Weights of a small multi-label image tagger.
Data: trained on Sentinel-2 satellite tiles (TerraMesh), 30.7 epochs.
Rows from block 5 of a small multi-label image tagger, named by matrix and row number. Rows with one number belong to one neuron. Each number is 500 + 40 x the weight over its row's rms, rounded and kept within 0 to 999. All counts start at 0. Numbers have three digits each.
After each neuron's rows are labels from the 100 images, of 14848, where the neuron reaches its highest value: "top examples" is what is common among them. Only what is clearly more common there than usual is listed. The data: Sentinel-2 satellite tiles (TerraMesh).
# fc1: MLP up (model.blocks.5.mlp.fc1.weight, 384x96), inputs 0-95
# fc2: MLP down (model.blocks.5.mlp.fc2.weight, 96x384, transposed), outputs 0-95

fc1.315:456514497495487520468507538510541507499486449501461406488456528487533426521533467520487487486466512441531435556441414507534524558516463501488478519523504428544423410491446523486492482507461456556504477514476479422487495522449497429578439548481472490525444489411494502464486403479452511474
fc2.315:477505474461586437474501493509497489513521463466551531475519487479505599515483525499482542426493516517479498486513544496463526449448511489528514520463507514510547512516523475565532535479505543479448548417495521503486484504533546551433527385486428427491613444469468455538462550402474484535
top examples: built area

fc1.257:523531542475539471502473444544481467483480474540451459481462510489543525509489514459509441606462488433443441496503572614511529495560509501496466468491504492512503466526544493450497412563532532520464543484483494497503500557461489544459502448453447463434559466475567409478489504567477438502
fc2.257:447450432545502527489515531503487477473496487533511518613519528510411527497466533502489508535550524485433547536453427448542504516481442530471420517535504499533592464520517553514433450489495509455467529511531506554494488505530507492502426525543507447608529387500534467517542489491486471517
top examples: snow or ice

fc1.180:471547557473522541487491446468503541482514488551548560564496447549451532438446523525460559463487524438529517558521505595492488430539584567551527507421481579505498505545526502513504472541492461501431462521477496485493523503547498575545533503553467508483569513463471519574482522545465467526
fc2.180:513449497548431488536528541555477441494479501453477458451550515457556425533527563488523513560555522550498525485513562461508545575491511487448478471538547466517542540460495490469475526486568565500547522511579490523542503460418560461462432490453533546529475476533554528483540523439528573490
top examples: snow or ice; main land cover: snow or ice

fc1.60:442456445537545546474543519487563531497521447478459565459429516520570517540482510451479499439472477513525503461504467466522395503462528482501484515562485488569532573447489483460464503506516524475470555532455515502475624467441463471465482478509492491460558503447492425556421484468510505471
fc2.60:558549527476480501449503460474472521416454495488488405494559451443445486485454470534510492535513514492420513503482523486489593471487443519483520455478496529474459435517505491524556483481482431447575489463491493475542381524520593505440443495493472485565508514519511524502555525479433444496
top examples: built area

fc1.38:460556475501558488509489502544483526550484568490551448462403504480501454444531518520466587520492501551492539460446492427526508498495445466570516486489503462480545501456509457418440463512449476521440512563466508465486488523484599429486454530552493476501434544444490416521449480491479512530
fc2.38:500443419481500549443448441426465467490517489519494458545491506474499519519455519552523586553515507499524522414481472438524492514508481545495492485489530487545516474505574496488500491491422503442416479430459595516575453476544530534522555528512501496554489459576544479486485482448565487564
top examples: trees; main land cover: trees

fc1.208:506545513555488502592464495477518477475499519517502517419434457500528583479455525508518568482578500430470480505540534507521473480591483533551522477510515434465534538518544513529457525541567443548488439529513464561554504438552587520507541488492569515473474547469545442525471553520502529462
fc2.208:572510490514495504434466482472492512510505559539533613515492546428444484483494485478556525508497506514510509493461454454534479512476457469476504479443518597465456502522473440544479569483487537545509442523429453499596551543488508521475472500482437473520508415583498590491516556463525540521
top examples: flooded vegetation

fc1.304:496476515531501490505539512500474466473435514542511492509465551503561476521569393491628516429486553572424522520504524468502540480555483525496462539519460485484530544485545434530502483498558444438512517490501561474475537516502491492498437491458546492438533462396536525552478453543507515439
fc2.304:481488474482453515492461508471564551517534488435451499452527455540415537444477572463407532511483451512526440467440459551502468476397512485504498497490518496525471485520400562459489516533462568516475520487457439524513451454499531517484511471539440513537530500569494461466566508511480412514
top examples: crops; built area; main land cover: crops

fc1.344:500474494495575512540547511481501403565504502452482488534468562445434438515513483478523478534467526495512451431485487455560438429524437467545497450420579506484557500500524559553536498507486424482431535514551507544510541529465411463531549542480493537474529479510529516548463519524482521538
fc2.344:482503494542454453503557479480487540507515502572490470562478501551550518510536541438473483566519533476586534579406544537483563485510515565504453473564472540567481508465506463456496494482481533520513499563535556480493533490450560531446488445534511396523544446492465476498558505533474431465
top examples: clouds; main land cover: trees

fc1.103:493489526474535479505530500442524443493517488424430522543441535451466423487503455491519483538454530487525466419502447432556390424526399475573505442417562528466518502498481503544529473526509490469430514513503504516512521532462438497534504543472489516506485476494517527543453559553492501550
fc2.103:495520507544432455505515487485491528509477456577510491537481494526553536484508539443486526558498530500497515573458485579430646519497541577454498488599455504544456498459540468487473550493486538531507507516507504515457487468432544518441513456502541477493466495534422479472568503559500447451
top examples: clouds

fc1.100:647555492508523566554528568486509549588529497443534560521475493543568448483499543570524548460467479541465525469503537429515485501554542569520485506507485447512479551495528519529483525484510413534487508552517470521491459499517542468517581488433478451477518480520555502500526552518487490470
fc2.100:468423526450468511504454499495435502493534563466500520570495574486482555519469552493518498523457482465467535536540480512550410522525463484438473508430576503489494518432507518511522568471547504507511476485489523493465516471550445471484413483558442478543517567462480503521561403437463449445
top examples: trees; main land cover: trees

fc1.269:510555539484502439431503520554498449497539558440502474456507499481464476497491468529431499453522462507543534418576508581504508422459521471426557479527417470509512523520514563455540532463504553535521489483445493518515538528562521495523483395508502550468483541524551462498526578552446477507
fc2.269:544536459501500523556579520484511514528493460523533557548553479481509568497525503448572416516481528496498497547436504483595460520503462503551435473532437557450417477537486503468450501534554496494561496558540498485503529577527428451443479439458559478516497484453483518545486482442543522502
top examples: flooded vegetation

fc1.324:526524462468432467488469508551423579541513516485543516497549474569429484481502503478523513464569587489541430464522520536447458553531556489563448461470472490473466524556508479537545477513528506474483479429490480539492444515489541557590505525469519529436516431477473548544494571480519451543
fc2.324:463484455468531494571573475418577506521494457523485474486535514438543503519424466523498495476452386453477553556490517488526501460537477483445488506513491515503572480496440513461495574453505461522495538579511501449507528502574474446426543438481456457530504551478527455444547478510486550472
top examples: crops

fc1.169:527551459462496418455527472488494533518443474527511440511464485529479532541492487507500436520512501463518511475471452454412480506490506467492513444416545531443512503570533433454510485422497526452506519485465429513538464534387444489536554444463510431427497484579453527532474483484528458479
fc2.169:468518504509419469497578549591511503496541451509477508486471509526509480544477486455480541532505480478578471485454451552492545484573531539523445491465473440527581531502442537451433500476490498587534513500526561394468473509479528469463502477520530532573496471435512518501533428583485529496
top examples: trees; main land cover: built area

fc1.16:482512453516414488486508526472492445508521495505515454433436545479481473542480463514504550548533418471473448478418459439532500569552429551523527548534546502509402487526454470484469529486472448568535511558498532484541538561446554434535430524506481444532484516449487486493515480450483541516
fc2.16:463486569473567487479476494483501491520471495570502538553501459478499583523538541489541492440499520533532497503515517528449553457472575509524483497517455422503570512471513504512463489497508499400397423466514512515458458484602535609464564477466533469485523428503504484499484464463489454464
top examples: trees; built area; clouds

fc1.225:492511480522440569492442559542552473511472547503484539543484487516480499438555415537478493522553471514556498501555509483417398549452447497553469502544525498522518485529513509514566519434464570467431507451389424485519512459463469518495490469499524462462490481534506484481461559440482498538
fc2.225:531458505461552403519535442480427535447510418551539489471534529418527540525417574486520500480427552489469460477451512529524528468510524476519522448461482514488461538492540504453495496517546415554515475490576521502504468523519596483461489507549489527550496476489465532463541461464566522451
top examples: crops; built area; main land cover: crops

fc1.120:440567481539521512446562512483516496533477476613443490516466475512509506558590473513459518434488513535524463500467468544500523495453491457465485440448489437422546515536519511476487529512541524514526475600532497461491505501455531455522452524534544423519474483489528449546481481517482367499
fc2.120:561520490481461448477456520484498496561549483542517499466516507499482505468507518474485450473466523457557495433520510457497521569490466530420498468562581448471467561473497515505490502482429547542521459428465457519468482547500459548465602548479514537537591523529440487511527502531575570583
top examples: built area; crops; water; main land cover: crops

fc1.367:494566501545481465475565512496580505571514489563459510517512464501530495574578510509458504476455586520519519458517480532473521492495500495553438441458520453416548530598595534522506526472521532508570486556548445481467504518454487502565451473507558475508536551500506514456477505511527422516
fc2.367:577487477488490501530494566489474468504563442486488485513500496510448544530511527516552542528431462448556507483484521469494510529490497479458429489569586449480459521460525503500538483531486496482500481435478490493497530633521446541543590498446491513527574509491485459502545508567609570532
top examples: crops; built area; main land cover: crops; water

fc1.97:529493456496507514443521479477542521544578553503452462518496512501506512529518589492424531513440448454447537545524536523460478440568493471407450593515508506496520457484527436528573453480502469462509499460576457535514430523474496505431563474482558520513472506423523493525445533458522503523
fc2.97:456536556503474495566484520504481470434423431466514552463534467502469483509486438503526472532548584539534480486516476476524493555461512557584552441480526473566474546484471513497463466547548524556492491549431537495505552464554541493615437474452480413513539516516478504534521496527453509488
top examples: clouds; main land cover: water

fc1.204:533529434504462483459603506544489512556467491503489412551509473493471520537501506486519505502487507519529487513451456437449546615481489577530502461501518505464455505566488436463571510436505448490503538494510432511497499434499499540479610505532521451453526441530442470566501518513446465482
fc2.204:511482559538530571551519581534466535517467480488514481530457508565509467507541492471476460471479439473564502506459531494542457489583526543548453533479515539513580490510464601475508467543546426566532539511499588443531498495465490460517472455486532446524496493443465556535486449476459549569
top examples: clouds

fc1.302:473505531527495482477478504546507527464493493573533511468455430509543510488457503507535532498524482550480505532548489491434620603504572534449485501578441452517443526459505491453495540475470568526490526472485520418474464456555517540500530471537561412482523504535486461432563473530514460459
fc2.302:504494500496470463494537481429524469524499437468463476579507555482489476507565527427497506587455516435514475445485458563485434448430444479491466464490513536482525450454540451526486517527493462499471526545518514560535522471367509459468528464471546503434488449476499557533444566531499521465
top examples: clouds

fc1.151:492497429516543531536488470509567486485477505574471515496470427496572490500434461467492502505514429505478511549514506493552539501532470422468471470481547450460492432511533512557451534496477421489536502587534567454514511545454505404541461475527508474576500463425457438549510451472469489540
fc2.151:522507549493473461432491562477459498499481452459488431495523475484438514459591517491517472483538560471510506435464461483467468466412528513495519495487541440495516569493470499474495492520541530521460453438389445474471503488537522530431454573432478451481578426563517507479486556524488467467
top examples: built area; crops

fc1.99:477538509501508437475464564511486461376549473478523440505518476473499466549524512554443462459505434557525519461609453517521427466528465512471544486541486497524570516490527505467504488431524520561521467515521525427520458483495510488551486473435514545451521508528523428476485570483438427490
fc2.99:495512451516521560541562501577542557581434529458534563524486513491555478454512509506523481514492584434505534506424547536545504523470543475517493492512498534503452483495499492528522564510508526466594540513539451557453553526578504514434510475574473552520472487449525520537543505472567579526
top examples: flooded vegetation

fc1.267:527557518535557479508453461536596493636503549511516520408447526508500523480514498517478482453479526562501545463486527502502550522557514480552534501469510455497492556555517541503561442478567480496543520510535413524549491524537538527504505499454510492508477597542500477438418568501486487500
fc2.267:505515440496501534488493531425428518506490500502480498585621471551527497540477520535521529505569461461525518435473531488518459494507510494452482466436436524530495483463539546478471452508473440478483434491426546455518551544495462478531502478481520445580540411472568519556554479432474518480
top examples: built area; crops; clouds

fc1.133:542511508436600455459559513529526456469538489505456518432607432520578491532501487522465483498558508506459488489522457517477467526535509556531500500504489489454442463464561490505521443492511472453492554508473503503394489528498519504433512628459494501480475555483535505566460461545463515467
fc2.133:448510514524438566536466430454486550528497482477554415548436508442406541468523492467550530447459470504540563490470500465537523459452507455432508481487476478593532526496452494522460514501497486500516464466509450531568508474471494471541451402537511500499548451479460501464567550450549478510
top examples: built area; crops

fc1.295:435567501466419492588474510496549440505569513528527469564533478541531532444581438541498517481480506475488513554476549477556486508531492507521514565506508541550572530543474575500516541548479544562443477515490475405531463480550480505502496466570578507486535486552567492480511480508525501544
fc2.295:595430489502613552412554475489427518501486503483490540523473547478497447549441561452535443480506518496528519471495446519415512475480464449481478461456490470444456487488557492513502463470488455443540515479520516589476543553472539520476511569484445528517477485447453475512489487446536520457
top examples: flooded vegetation

fc1.10:480534471467562507474598499492495450555587525502421487412563490504600480522516489493497501525532523560506498524533501482568457516547536499510502524544493455495529514519542501547532437466572486481519538504528506513416494468460459493423493469519567503471533473458492540560391470511492563484
fc2.10:529470522534484505487454484492499570466464445469547478531463484467435548509549506474519513432486499468502538498451456523455553482483448482481524498449533554564452552499441522462450513514437461465520481519454494485576514544567553515518462519457469487542518526507500494473659509514475387532
top examples: crops

fc1.274:494495528471522486500546507447522454484529494450398529538430549484482424487511458472512476532454522473533490420501443432574394431519392471564517446431567529462508510515481501531539482525507505499447510522501494503526520506479448507526494553473501534516480476498533534541446576548487524551
fc2.274:475531506539437427493500467473484508498443461572513492560481467519542540490518543458501537546501527499484486564452495590423627515500539567458499493585468489537452491485544493491437544493495539508504516490493496514445498470423542516449533450503531474499461490543417482482565487548490452434
top examples: clouds