{
  "horizontal_flip": true,
  "translate": 0.12,
  "norm": "layernorm",
  "parallel_block": false,
  "inner_norm": false,
  "patch_size": [2, 2],
  "depths": [4, 7, 4],
  "optimizer": "soap",
  "batch_size": 384,
  "final_lr_fraction": 0,
  "warmup_steps": 110
}
Rows from block 3 of a small multi-label image tagger, named by matrix and row number. Rows with one number belong to one neuron. Each number is 128 + 32 x the weight over its row's rms, rounded and kept within 0 to 255. All counts start at 0. Numbers have three digits each. After the name is the row's rms in percent of the matrix's.
After each neuron's rows are labels from the 100 images, of 14848, where the neuron reaches its highest value: "strongest on" is what is common among them. Only what is clearly more common there than usual is listed. The data: Sentinel-2 satellite tiles (TerraMesh).
# fc1: MLP up (model.blocks.3.mlp.fc1.weight, 192x48), inputs 0-47
# fc2: MLP down (model.blocks.3.mlp.fc2.weight, 48x192, transposed), outputs 0-47

fc1.128 070:127105190089112144142208166169134171102159133121110069097127139158171150146107123139155122111095164163146184143090057149129122136139085153082147
fc2.128 113:141139090134110111096128087057139101111146121096137159091162052082065121122098095111082139129141128117134052160130138133053107142091148101121111
strongest on: snow or ice; main land cover: snow or ice

fc1.65 135:154136087104128133089114150169149096091109155063130141083129156141139104061118093117156151114113095168095164143034132096176161139107153151133083
fc2.65 100:189109166105150087132173089091192153152133128129106155220125092172130172100154120157136115155155123126130097100098141115117131098060116127118075
strongest on: flooded vegetation

fc1.155 032:114143082137105133163098166092140134146177176132144151159212155103102126135168193129082147183148141155198112170119164136171149117122143124149163
fc2.155 050:069093149111176154104120182158102112122110081101139134166137147083096171113157153092180138122136168067137201130105142130190151156166096124144134
strongest on: crops

fc1.47 154:089090040133129102086097131129173101135068090189131144138116179135129119131125124175111101156109151174141186125079066134103112103136130143162143
fc2.47 142:115177194130144136164160147144095138148125143061123146105114074090114133117106098095138158089149116102131077134115206112199166104110171123089104
strongest on: clouds

fc1.98 133:120132143075182129106135146170132138111094172155160135143136212129128116185125083189101174104081149130129183091133111125168094161149115155171157
fc2.98 142:137133087202090149182158134117188094103162100101124148105134084123093137111097128121191106131165086122143035133098153128086142107102139114112157
strongest on: built area

fc1.10 117:112124081208104096168157123094147160122157075097100122080128148129159109134120160164228123160161118131154099171144151099138130165163096121154116
fc2.10 128:150136157085185164094107132127122099142083170158172093135109123102111152122132112142041161081107111108082133093089136110108110123142152120098221
strongest on: main land cover: crops; flooded vegetation

fc1.20 125:104149104088154096157172123145135101114096127142106172100167207177099143074129082068163126091101092179146152110132173101128127182140123116114090
fc2.20 100:099105183126139080156108159162195169161161105146135140169091172122166175145113146158105148138135094162132108098097139149189103083124134126158052
strongest on: bare ground; snow or ice

fc1.161 106:134131164076137158124098148152149132145084178119164114161179170089147129122137105139058213098111176096133141085088147161110109134142150187115142
fc2.161 135:159167082230138150150174130100123131111159116127107091120085114106133117135103165139224087156140102131143099151112083090122158143147109092133159
strongest on: main land cover: trees

fc1.123 183:129118114118092109140118123096138114131153126168173182105076148054106136127146113159168126173081069115132097063079158161186084150120172139133134
fc2.123 123:060098150103173110157145130076111139153119106112176070152145146155155107152075126076142142133116119121138224173139138098152153103107137129092184
strongest on: crops; main land cover: crops

fc1.69 098:096143106164093128129114110055141050141089158107116137106107128188135100111127140162119098162112059140144092125110155087068080109114181097130100
fc2.69 143:120108137092173133146113114187130172126143101134109087131139184067125118124141122149138158116132136076115214091143124106201200167167100140138121
strongest on: built area

fc1.74 033:099209060141109114171075138090094100109105121121108137156145109111089105178164122106090157120091096091139125090124176122147147062084140152156116
fc2.74 048:115146147130166123151124193159099114141062109125134107161090152190123133159170130123192122108089116076130196054142118106160160113149123127174114
strongest on: bare ground

fc1.11 064:134075173131119165155202138130114165116186156159108081088139136105170140120129138124119165153122180214174153161095072144145133118140112123097146
fc2.11 091:142199086139149111077122084065109118121141091094136168125160086090061112131089100145128175134167170101131092178156167146095095160121138131121141
strongest on: snow or ice; main land cover: snow or ice

fc1.156 122:110117078226108078169152101104134157095159083089096114081129130118135115135126128154223109162153119133142100159148152091136142161136095102141114
fc2.156 122:164129167094183190119095133133137109175077173166170072147112135099147154118109106141062125091135101126097135116096135131140110112136177146104212
strongest on: trees; crops; built area

fc1.81 132:077089091095071124148120093106145104144100160112065156124153145118097153127107127061127186143173125183105177117127151116100148132098093113164062
fc2.81 105:052147160079175119154124151118174136075107113136138144104094113174119172140158118128139176155055163080128141097201149118156167117106119110113117
strongest on: bare ground; main land cover: bare ground

fc1.23 166:146070134132097078121158124156119193181115087153154090093110162092149170094121100134172135133164150100113114093118168148181180156114143189137090
fc2.23 122:127155139109149148160106142109157079060150169095104155160128132114105085170119144085110148121142107179133130136136109100036074089126147079118190
strongest on: built area; crops

fc1.58 163:119091092136114144065119118152194120165077088212125092138116174146102154106156104154149113137094172150175156127076133161096097122139166134161142
fc2.58 120:120185162158154155160166120139069129121141149082108139123115080060126122137107078091156127073157095085163109114135143113213172124080137121136118
strongest on: clouds; main land cover: trees

fc1.106 060:096144178100184135106117139145120126168120153139149115156127141134075068119148057094096175162153129140153115109165200121158174136100115061130169
fc2.106 103:095118081170057130137132141109118146118164085150104116151102123170182143100108204152193092155130143145156113151107082105120091096133071176115112
strongest on: main land cover: trees

fc1.109 115:109127075150082126123092144069099092124155090176112178154178134088182145118110165131116163136146123145091090115153155185162127099113139205119165
fc2.109 109:114141147114185119092167172119094132082114139140131174103120105133103121149156103146170210123103150110159168083151127121097165160116099063165200
strongest on: snow or ice; main land cover: snow or ice

fc1.75 043:110124086165118121125123118094108091141173176161152111120172124091106119127173125100049158180130150201164117159135177100184115084105133111152165
fc2.75 066:084129106154166123119133152136086117127078043074126090150103107128106152099154161114193134112153169063131192151095173115162107123137101136133158
strongest on: built area

fc1.82 036:132137054166106081098092078098113093169095149184127155124123124154136133114147109151087156139146098121063106087191176110139153153093170091145137
fc2.82 057:110132139167129149207123174191080199124126150153108109156107176145152122125179163173149179146116109164156160104100136116158164100113094134141172
strongest on: snow or ice

fc1.114 091:098131145145068127159128093093147073164126169132121089084131136192171141112143127129067123168108095168164094144091148102112104064082176113100114
fc2.114 141:108119111127196131114123121152088165119156085113109125148135160050100091125129126160171172122145157081137197125164117098175191179156099122153108
strongest on: crops; built area; main land cover: crops

fc1.17 131:128106095100166117088121140190181144122102119190146152166103192139123131169115113182107150109083158154153173101105082127136082134142111149196158
fc2.17 136:130164159173123151195172136125146110139134129075127139112140075111117131116088102097146119101169094119145061164118217138155174117095183124092148
strongest on: built area

fc1.84 135:105155104136163121125167164157115133169142074200095146138149143076109141100124120109129212102103075130092047132106153079102134111137123110090138
fc2.84 087:143125149122113102122129097114102167115177094181133142124133180119152093111147137133168194155120178161141059159130048156080168135158071110113134
strongest on: main land cover: trees

fc1.190 027:123209066160126116157088140124142108162140163121159171166158128147088127193177138124104131140121111129157143133145209128164138109111152151203145
fc2.190 047:085098138105139134127126189168100102134045092095125076138095149151120155121179134094166102090100113067115206094097131106152135104135106113151142
strongest on: bare ground

fc1.191 190:059129069145119139086147131148153112149087090174111088130145162088088093116157088157154058140098167170139156130076118121102100095152181124132150
fc2.191 109:128124167092122157143140082129079132117109153091114166104110102104164142133114104074122171063146137079129064083108184121175177102111099149132070
strongest on: clouds; main land cover: trees

fc1.54 130:184167073139137121103153159217163139098151136089128142102175177153182073094147112134136145113115124133088116143050125126150161117122154131087136
fc2.54 117:196079151088107098079134093066137122142151125121113164179133086145082123094155094127117129116120149091157084109083103115050119127093092139119084
strongest on: flooded vegetation

fc1.175 047:153108212120172152154206173165162155117160144119143118101141146139170153154120150141184107136147175158170176172119086142133119154175111158128141
fc2.175 067:124121101103109099071129075078159085104149117120151163098162057079074143118105095102058117118138135126101062156143135135084084139099150124110114
strongest on: snow or ice; main land cover: snow or ice

fc1.5 174:026104078160126108129123151132152123178104123124115120132200124093084079144141094168107077153103151192113164102089098124122114107121156121112148
fc2.5 117:087110146059121159107126094127099118105104167120129167100086126127188164139124143122134193101126163080125088070106167120114134095127058173142076
strongest on: clouds

fc1.56 133:112149133095147187108112129155111147162110150101161159087193167108143057144076143192104161116139139068119155104148180115154178166144116103124147
fc2.56 127:124125121159100137146141163111144085100165109092095129135097112210110123116148168133138114165148094189162054119077076143121049098134116143148144
strongest on: crops

fc1.118 089:088125110070135124096102127086168076137102158146129129144154162168114139144168123154031230129147139107153111085132142119134108092104127155123153
fc2.118 128:062131108201140142167162116116122175108148074100100100118086111082140106126111128135210078136120078121141124155130125090149199146142126100142095
strongest on: crops; main land cover: crops

fc1.34 168:110124104147060121132111136085164141110123099137138097154148133122141150142099126126084217108186115170139152140114121066086159108094087073102066
fc2.34 151:091157088072204150125139113135167151114169126136144117113135109161127093091090128137099148139042160085164149209175098136136147143150150148113113
strongest on: water; main land cover: water

fc1.137 138:154144095126100112125119179173165138071117111070136107162134147134178144103130076115141153111116144130122167162082126050129151115095083098068065
fc2.137 129:180121123088164136104140084090200142152162140135142149148144068190122105093118131120071121136098171105167082198138107122086111129114158146113087
strongest on: water; main land cover: water

fc1.183 144:137123149170144102221153150100105175116150149055119112116124125084177136129126148084114156102150094161122068100135150193129181117090109127120100
fc2.183 105:124124073069115144047092155157148108145094124185145208128140127148121131123084135161146150090112183085109128098141126141139104120140118160134204
strongest on: built area; crops; main land cover: built area

fc1.25 135:115116114166042130158141160119100120177172078127160125128139126161204161136088113110148112111165152194100132137111126192136140106089103180109131
fc2.25 146:169123130098197098066115128144132100075122146108154194105144120098079083139141098164124172107126149090115148104164097115113115172134111068143192
strongest on: flooded vegetation

fc1.66 028:144172165110163114101208087174155167135132108131171140157123144191178171170099111156168113082131146167082154130158063103131104126138122134137132
fc2.66 044:171149104143127077144151079102147165067123155108113134074181076094118081127110126150075098120120095130117059155142119129057103123100168094116123
strongest on: clouds

fc1.86 177:128092090143081095095125082081171144173111125182159148154118127069131148107142154138111147129132090124118108113079192189142130167148164202157126
fc2.86 125:069172186117185125143177185124102117086146154120120107133096145137117093153108126071167160114116095137151175133143088109114110133119071088139201
strongest on: bare ground

fc1.32 117:092106051147105085134104160100131129129137115150109150149170166118194122138093191170162102184162134137113178147110088148115091141160077170155143
fc2.32 141:110169196105171114121144136133093127142092182081144141111106111104065140147162107114069174106107142116113103091129213116124138140147173071098126
strongest on: built area; flooded vegetation

fc1.163 166:140128169133167106199130152136099165112165153059127149137090142094185141157113138085094174085156096145114075094157137159153152134086074155144103
fc2.163 099:114165072077099157090144142149176147190069111160130177110162087155166128166120140149155112103141181083122117114164134149162139131165158142169179
strongest on: clouds

fc1.113 036:124090123123057120054120100092081077116111127140107107076149155066135161099093136100079153115158147155106105133088111136137101140107145049101127
fc2.113 042:135199142136126169125085103146086154190152084059144148177137164123113117109073137143182200116174157133157122145071139153125124120146111119125131
strongest on: snow or ice; main land cover: snow or ice

fc1.3 126:154116114184116082130172119119120173151133094127114096090123157128167143128130136164236155169175149090137121132159162099180120161156097146163088
fc2.3 113:119150132087143143097111135111109081117081205142142131168092094125097141146133146121039133107095132154108114120127138129042083122118181092099177
strongest on: crops; built area; main land cover: crops

fc1.150 102:135132155152124167169164180156102170145167096109141127196136153124180172108133089114166184119126212145135142153123127129162146100096115141068169
fc2.150 105:188139106128115122067131132109130119075144177133118178088144088135134079104090115136105110162115169109140105160169058116056069153130115091134153
strongest on: main land cover: crops

fc1.49 127:102092113166164213145177176180097153130118092098099091170145081088123109130118141120133089103116084181163107075127122135138078139160145107125105
fc2.49 109:171157094107116105073088131093134088111100128151149151092167148158097105128119090124115118108161144073099132097180123159090081200170100165080166
strongest on: trees; clouds; main land cover: trees

fc1.97 147:144131150188129169147157160201086131158103101087171117173140159127158147103102088078154120112125199143114144154102106110175105125136119148067171
fc2.97 127:255117134134095123092105156132140122109122187121164150132136144139145103115121112119107126166161160101150101141143074130078083149152133088128138
strongest on: flooded vegetation

fc1.45 030:153086138151106156095174124104108115150162156193091114074133130106171158071112125157128211177176164161134137116149116147124137185144140090115161
fc2.45 047:133191092163105155107146094116093137141185141156127182138127124126132158134108142199130229167172162172151124148136151143129123151101109135137188
strongest on: snow or ice; main land cover: snow or ice