Weights of a small multi-label image tagger.
Model: 32-pixel images, arch convformer.
Training: soap at rate 0.0037, 5800 steps, batches of 384.
Data: trained on Sentinel-2 satellite tiles (TerraMesh), 72500 training examples, 30.7 epochs.
Rows from block 11 of a small multi-label image tagger, named by matrix and row number. Rows with one number belong to one neuron. Each number is 128 + 32 x the weight over its row's rms, rounded and kept within 0 to 255. All counts start at 0. Numbers have three digits each.
Before each neuron's rows are labels from the 100 images, of 14848, where the neuron reaches its highest value: "top examples" is what is common among them; "peak on" is the class under the peak. Only what is clearly more common there than usual is listed. The data: Sentinel-2 satellite tiles (TerraMesh).
# fc1: MLP up (model.blocks.11.mlp.fc1.weight, 768x192), inputs 0-95
# fc2: MLP down (model.blocks.11.mlp.fc2.weight, 192x768, transposed), outputs 0-95

top examples: main land cover: rangeland; bare ground
peak on: rangeland
fc1.508:075127108103131181123132132139167097163124152163110137119118210132089169163164112160146095142103155109152065154119132171121128145116125111129120097177154117149113147115147132125149122134160100101031096142161089123102099115146103134172098080163101103139069108133131190181102107150110144118
fc2.508:134122116140117131183168157108142151142142129127118133079113100170109130091076116152209237135152129160113066142124130096161098132074180079126115183156115113190104104093214144173102200162124146124165087147118116140143146091110150134116137164136105140141220142122145147061143160133145161181

top examples: water; main land cover: water
peak on: water
fc1.657:152202143121210155106120140148085092179161120156058153125127107121128077170111144054130141060140101096122134109089157134145138147111069176119116127123145155103117087136164129137119122148158106114094130153103161078117144135140105126081118110090103095105145138094101074147132176160144172147
fc2.657:072103117152039120120131144047111120092075147147163110122146174187104120165075114147130183162159107148101119167160116126090149148103117136154073126139140159137133179129125105138117115115102174098137121066077143119120069115149147137151175105079111135107114143113158165150104137098092187081

top examples: main land cover: rangeland
peak on: rangeland
fc1.710:114127117110104130154144102162126095120174173116108121146109118066125148088141100123151149150144151121112141119125144120110051166130106153119102223119199151147096151156141159156149091092146132092106146141124125119087146149202098095105130139084105128146189137183082118147146148101165092131
fc2.710:113155093136128166085128150160090125123128085106159121135090126158157193133120118077136113102071116180108079144152155186196174088107165125144170052140135091102116109159164092098200206100127140112155107125115208155198088127174127087114096096118170098124094096122172175205108084124160154054

top examples: main land cover: rangeland
peak on: rangeland
fc1.350:183101116068138166129127094077166120164094134114189099202078100110170109127136093097139123114152132066192178142133139155135145124158141110149131118144136166159103144138143124091148091165154080126083148105145178166141109111092076118123134154118171171095128151152056108087075118166106139133
fc2.350:128092075193167152121201140134052127081158152190155155097059064144122132083140151169164163097100114137133125104113104126085124111168106080084157151133115139062152092160183135097101099133081170123137105146138150118140183132112139120201102192128203126126080107145145113149089162096127107106

top examples: main land cover: rangeland
peak on: rangeland
fc1.319:150148141199161099134136106101142145081073178158139179159186142107172119134136144182117102158196122165123118140188159133111095102094080185119083149123149188174088134129127146093095145083102113137103126164124151137111196136121123119111104075149110170120079170168093141091069119093064125145
fc2.319:115169134113145161148105144117101152116164140109079139103093106221109151160111104101142134128142140093155108157098115128081138119164145130123189077099102122139198108089093128157095096175125150123158131144106146131122079156085139082164116141138150166168108070127174112142072107093153157109

top examples: main land cover: rangeland
peak on: rangeland
fc1.554:078122136175178161111103157161138141133123105187194131099117177137103168131085117111127062162165122048165099148156073137123178152112091081108159114192150096080149134166119137155094093132149154155121087150133127129116102109154159181184088149139128155159014171105106131145117082132117180147
fc2.554:116131123168091156168113157134129114171115158062106134135165128088136133116084116138181208119123150176134157105166169141211113107056133151077134134072168109114135085146151086144130173086127104138158161102113144140235156111123123108161147089162169134142132113143140078142165115116091144110

top examples: main land cover: rangeland; flooded vegetation
peak on: rangeland
fc1.754:131142139145178160141094116146089098126077139154178120113161167115161101127096151163159181111120164121104115154136107126103138152072139148181156109149144122127132102180149110106137118025186128202140050146128143160076121191113090132143142119076133139134148164154094139126136137135106150158
fc2.754:109126109131101122139127130131080137145119132091199095190134115082112133152164074100188119141150228188140140139116148176154161162128150125107116161089110104132187124139091113116144160111094130128098195192143163151130162091122100056091169096138155154116102145119150086200117101095107143095

top examples: main land cover: rangeland
peak on: rangeland
fc1.454:124113092128171168102117114216096141132138145118155092131170117121143159131148133149204103158157110109149095168142103062174135092116104146133096127126138097121155157146095117115121042175143133106161088178123108163156113113124119170118157105181101176106180102138040134148159079118075173167
fc2.454:101084204177126138181104153155151164157097102129110118127090111091096127090086134130124154099150123096140161192184142103140121118120082143136170083139128079101131100170153084122127138132106138113143084112124159123147176157157153157187127094149147110149173169102130053121087131124146110128

top examples: water; built area; flooded vegetation; main land cover: water
peak on: water
fc1.697:141089114201139123117143124060120139117120143110146145153185147113176094125122112100205152189167150080200128113141122100158115085098098147158081153126163148089139121127068154136184142155120138087096124168148080165149135113098102129160188162112160142100106124147129150074048119137130137121
fc2.697:069136140097121084124143141136198143129113146102090151146147178107173133162144152119103164088111117086112107152142105145140153153115113105192135108179081117174080175126164058142063164230095153107144165127122136094106089123150132148143168060107189110211119083109147147167125164164079156136

top examples: water; main land cover: water; clouds
peak on: water
fc1.725:125202138124205141123135133139103103176166118165072157141119118104102108169100141092148144065157094102118169113098169146116138163114092146103123129078104141129104099137191115103085148147130119109096165140106136067118152152113125119110128119113083087121112164107103079125104160157138156148
fc2.725:080097117148063108136157133083160147104100182105136114118123139171106132113139097157131162144171084108133114176163126126089120104117105110151053136170155171123153152110110111192136105109110153135120090092069158120123081143152194146168172085078100151133121121131170171183114132094105169091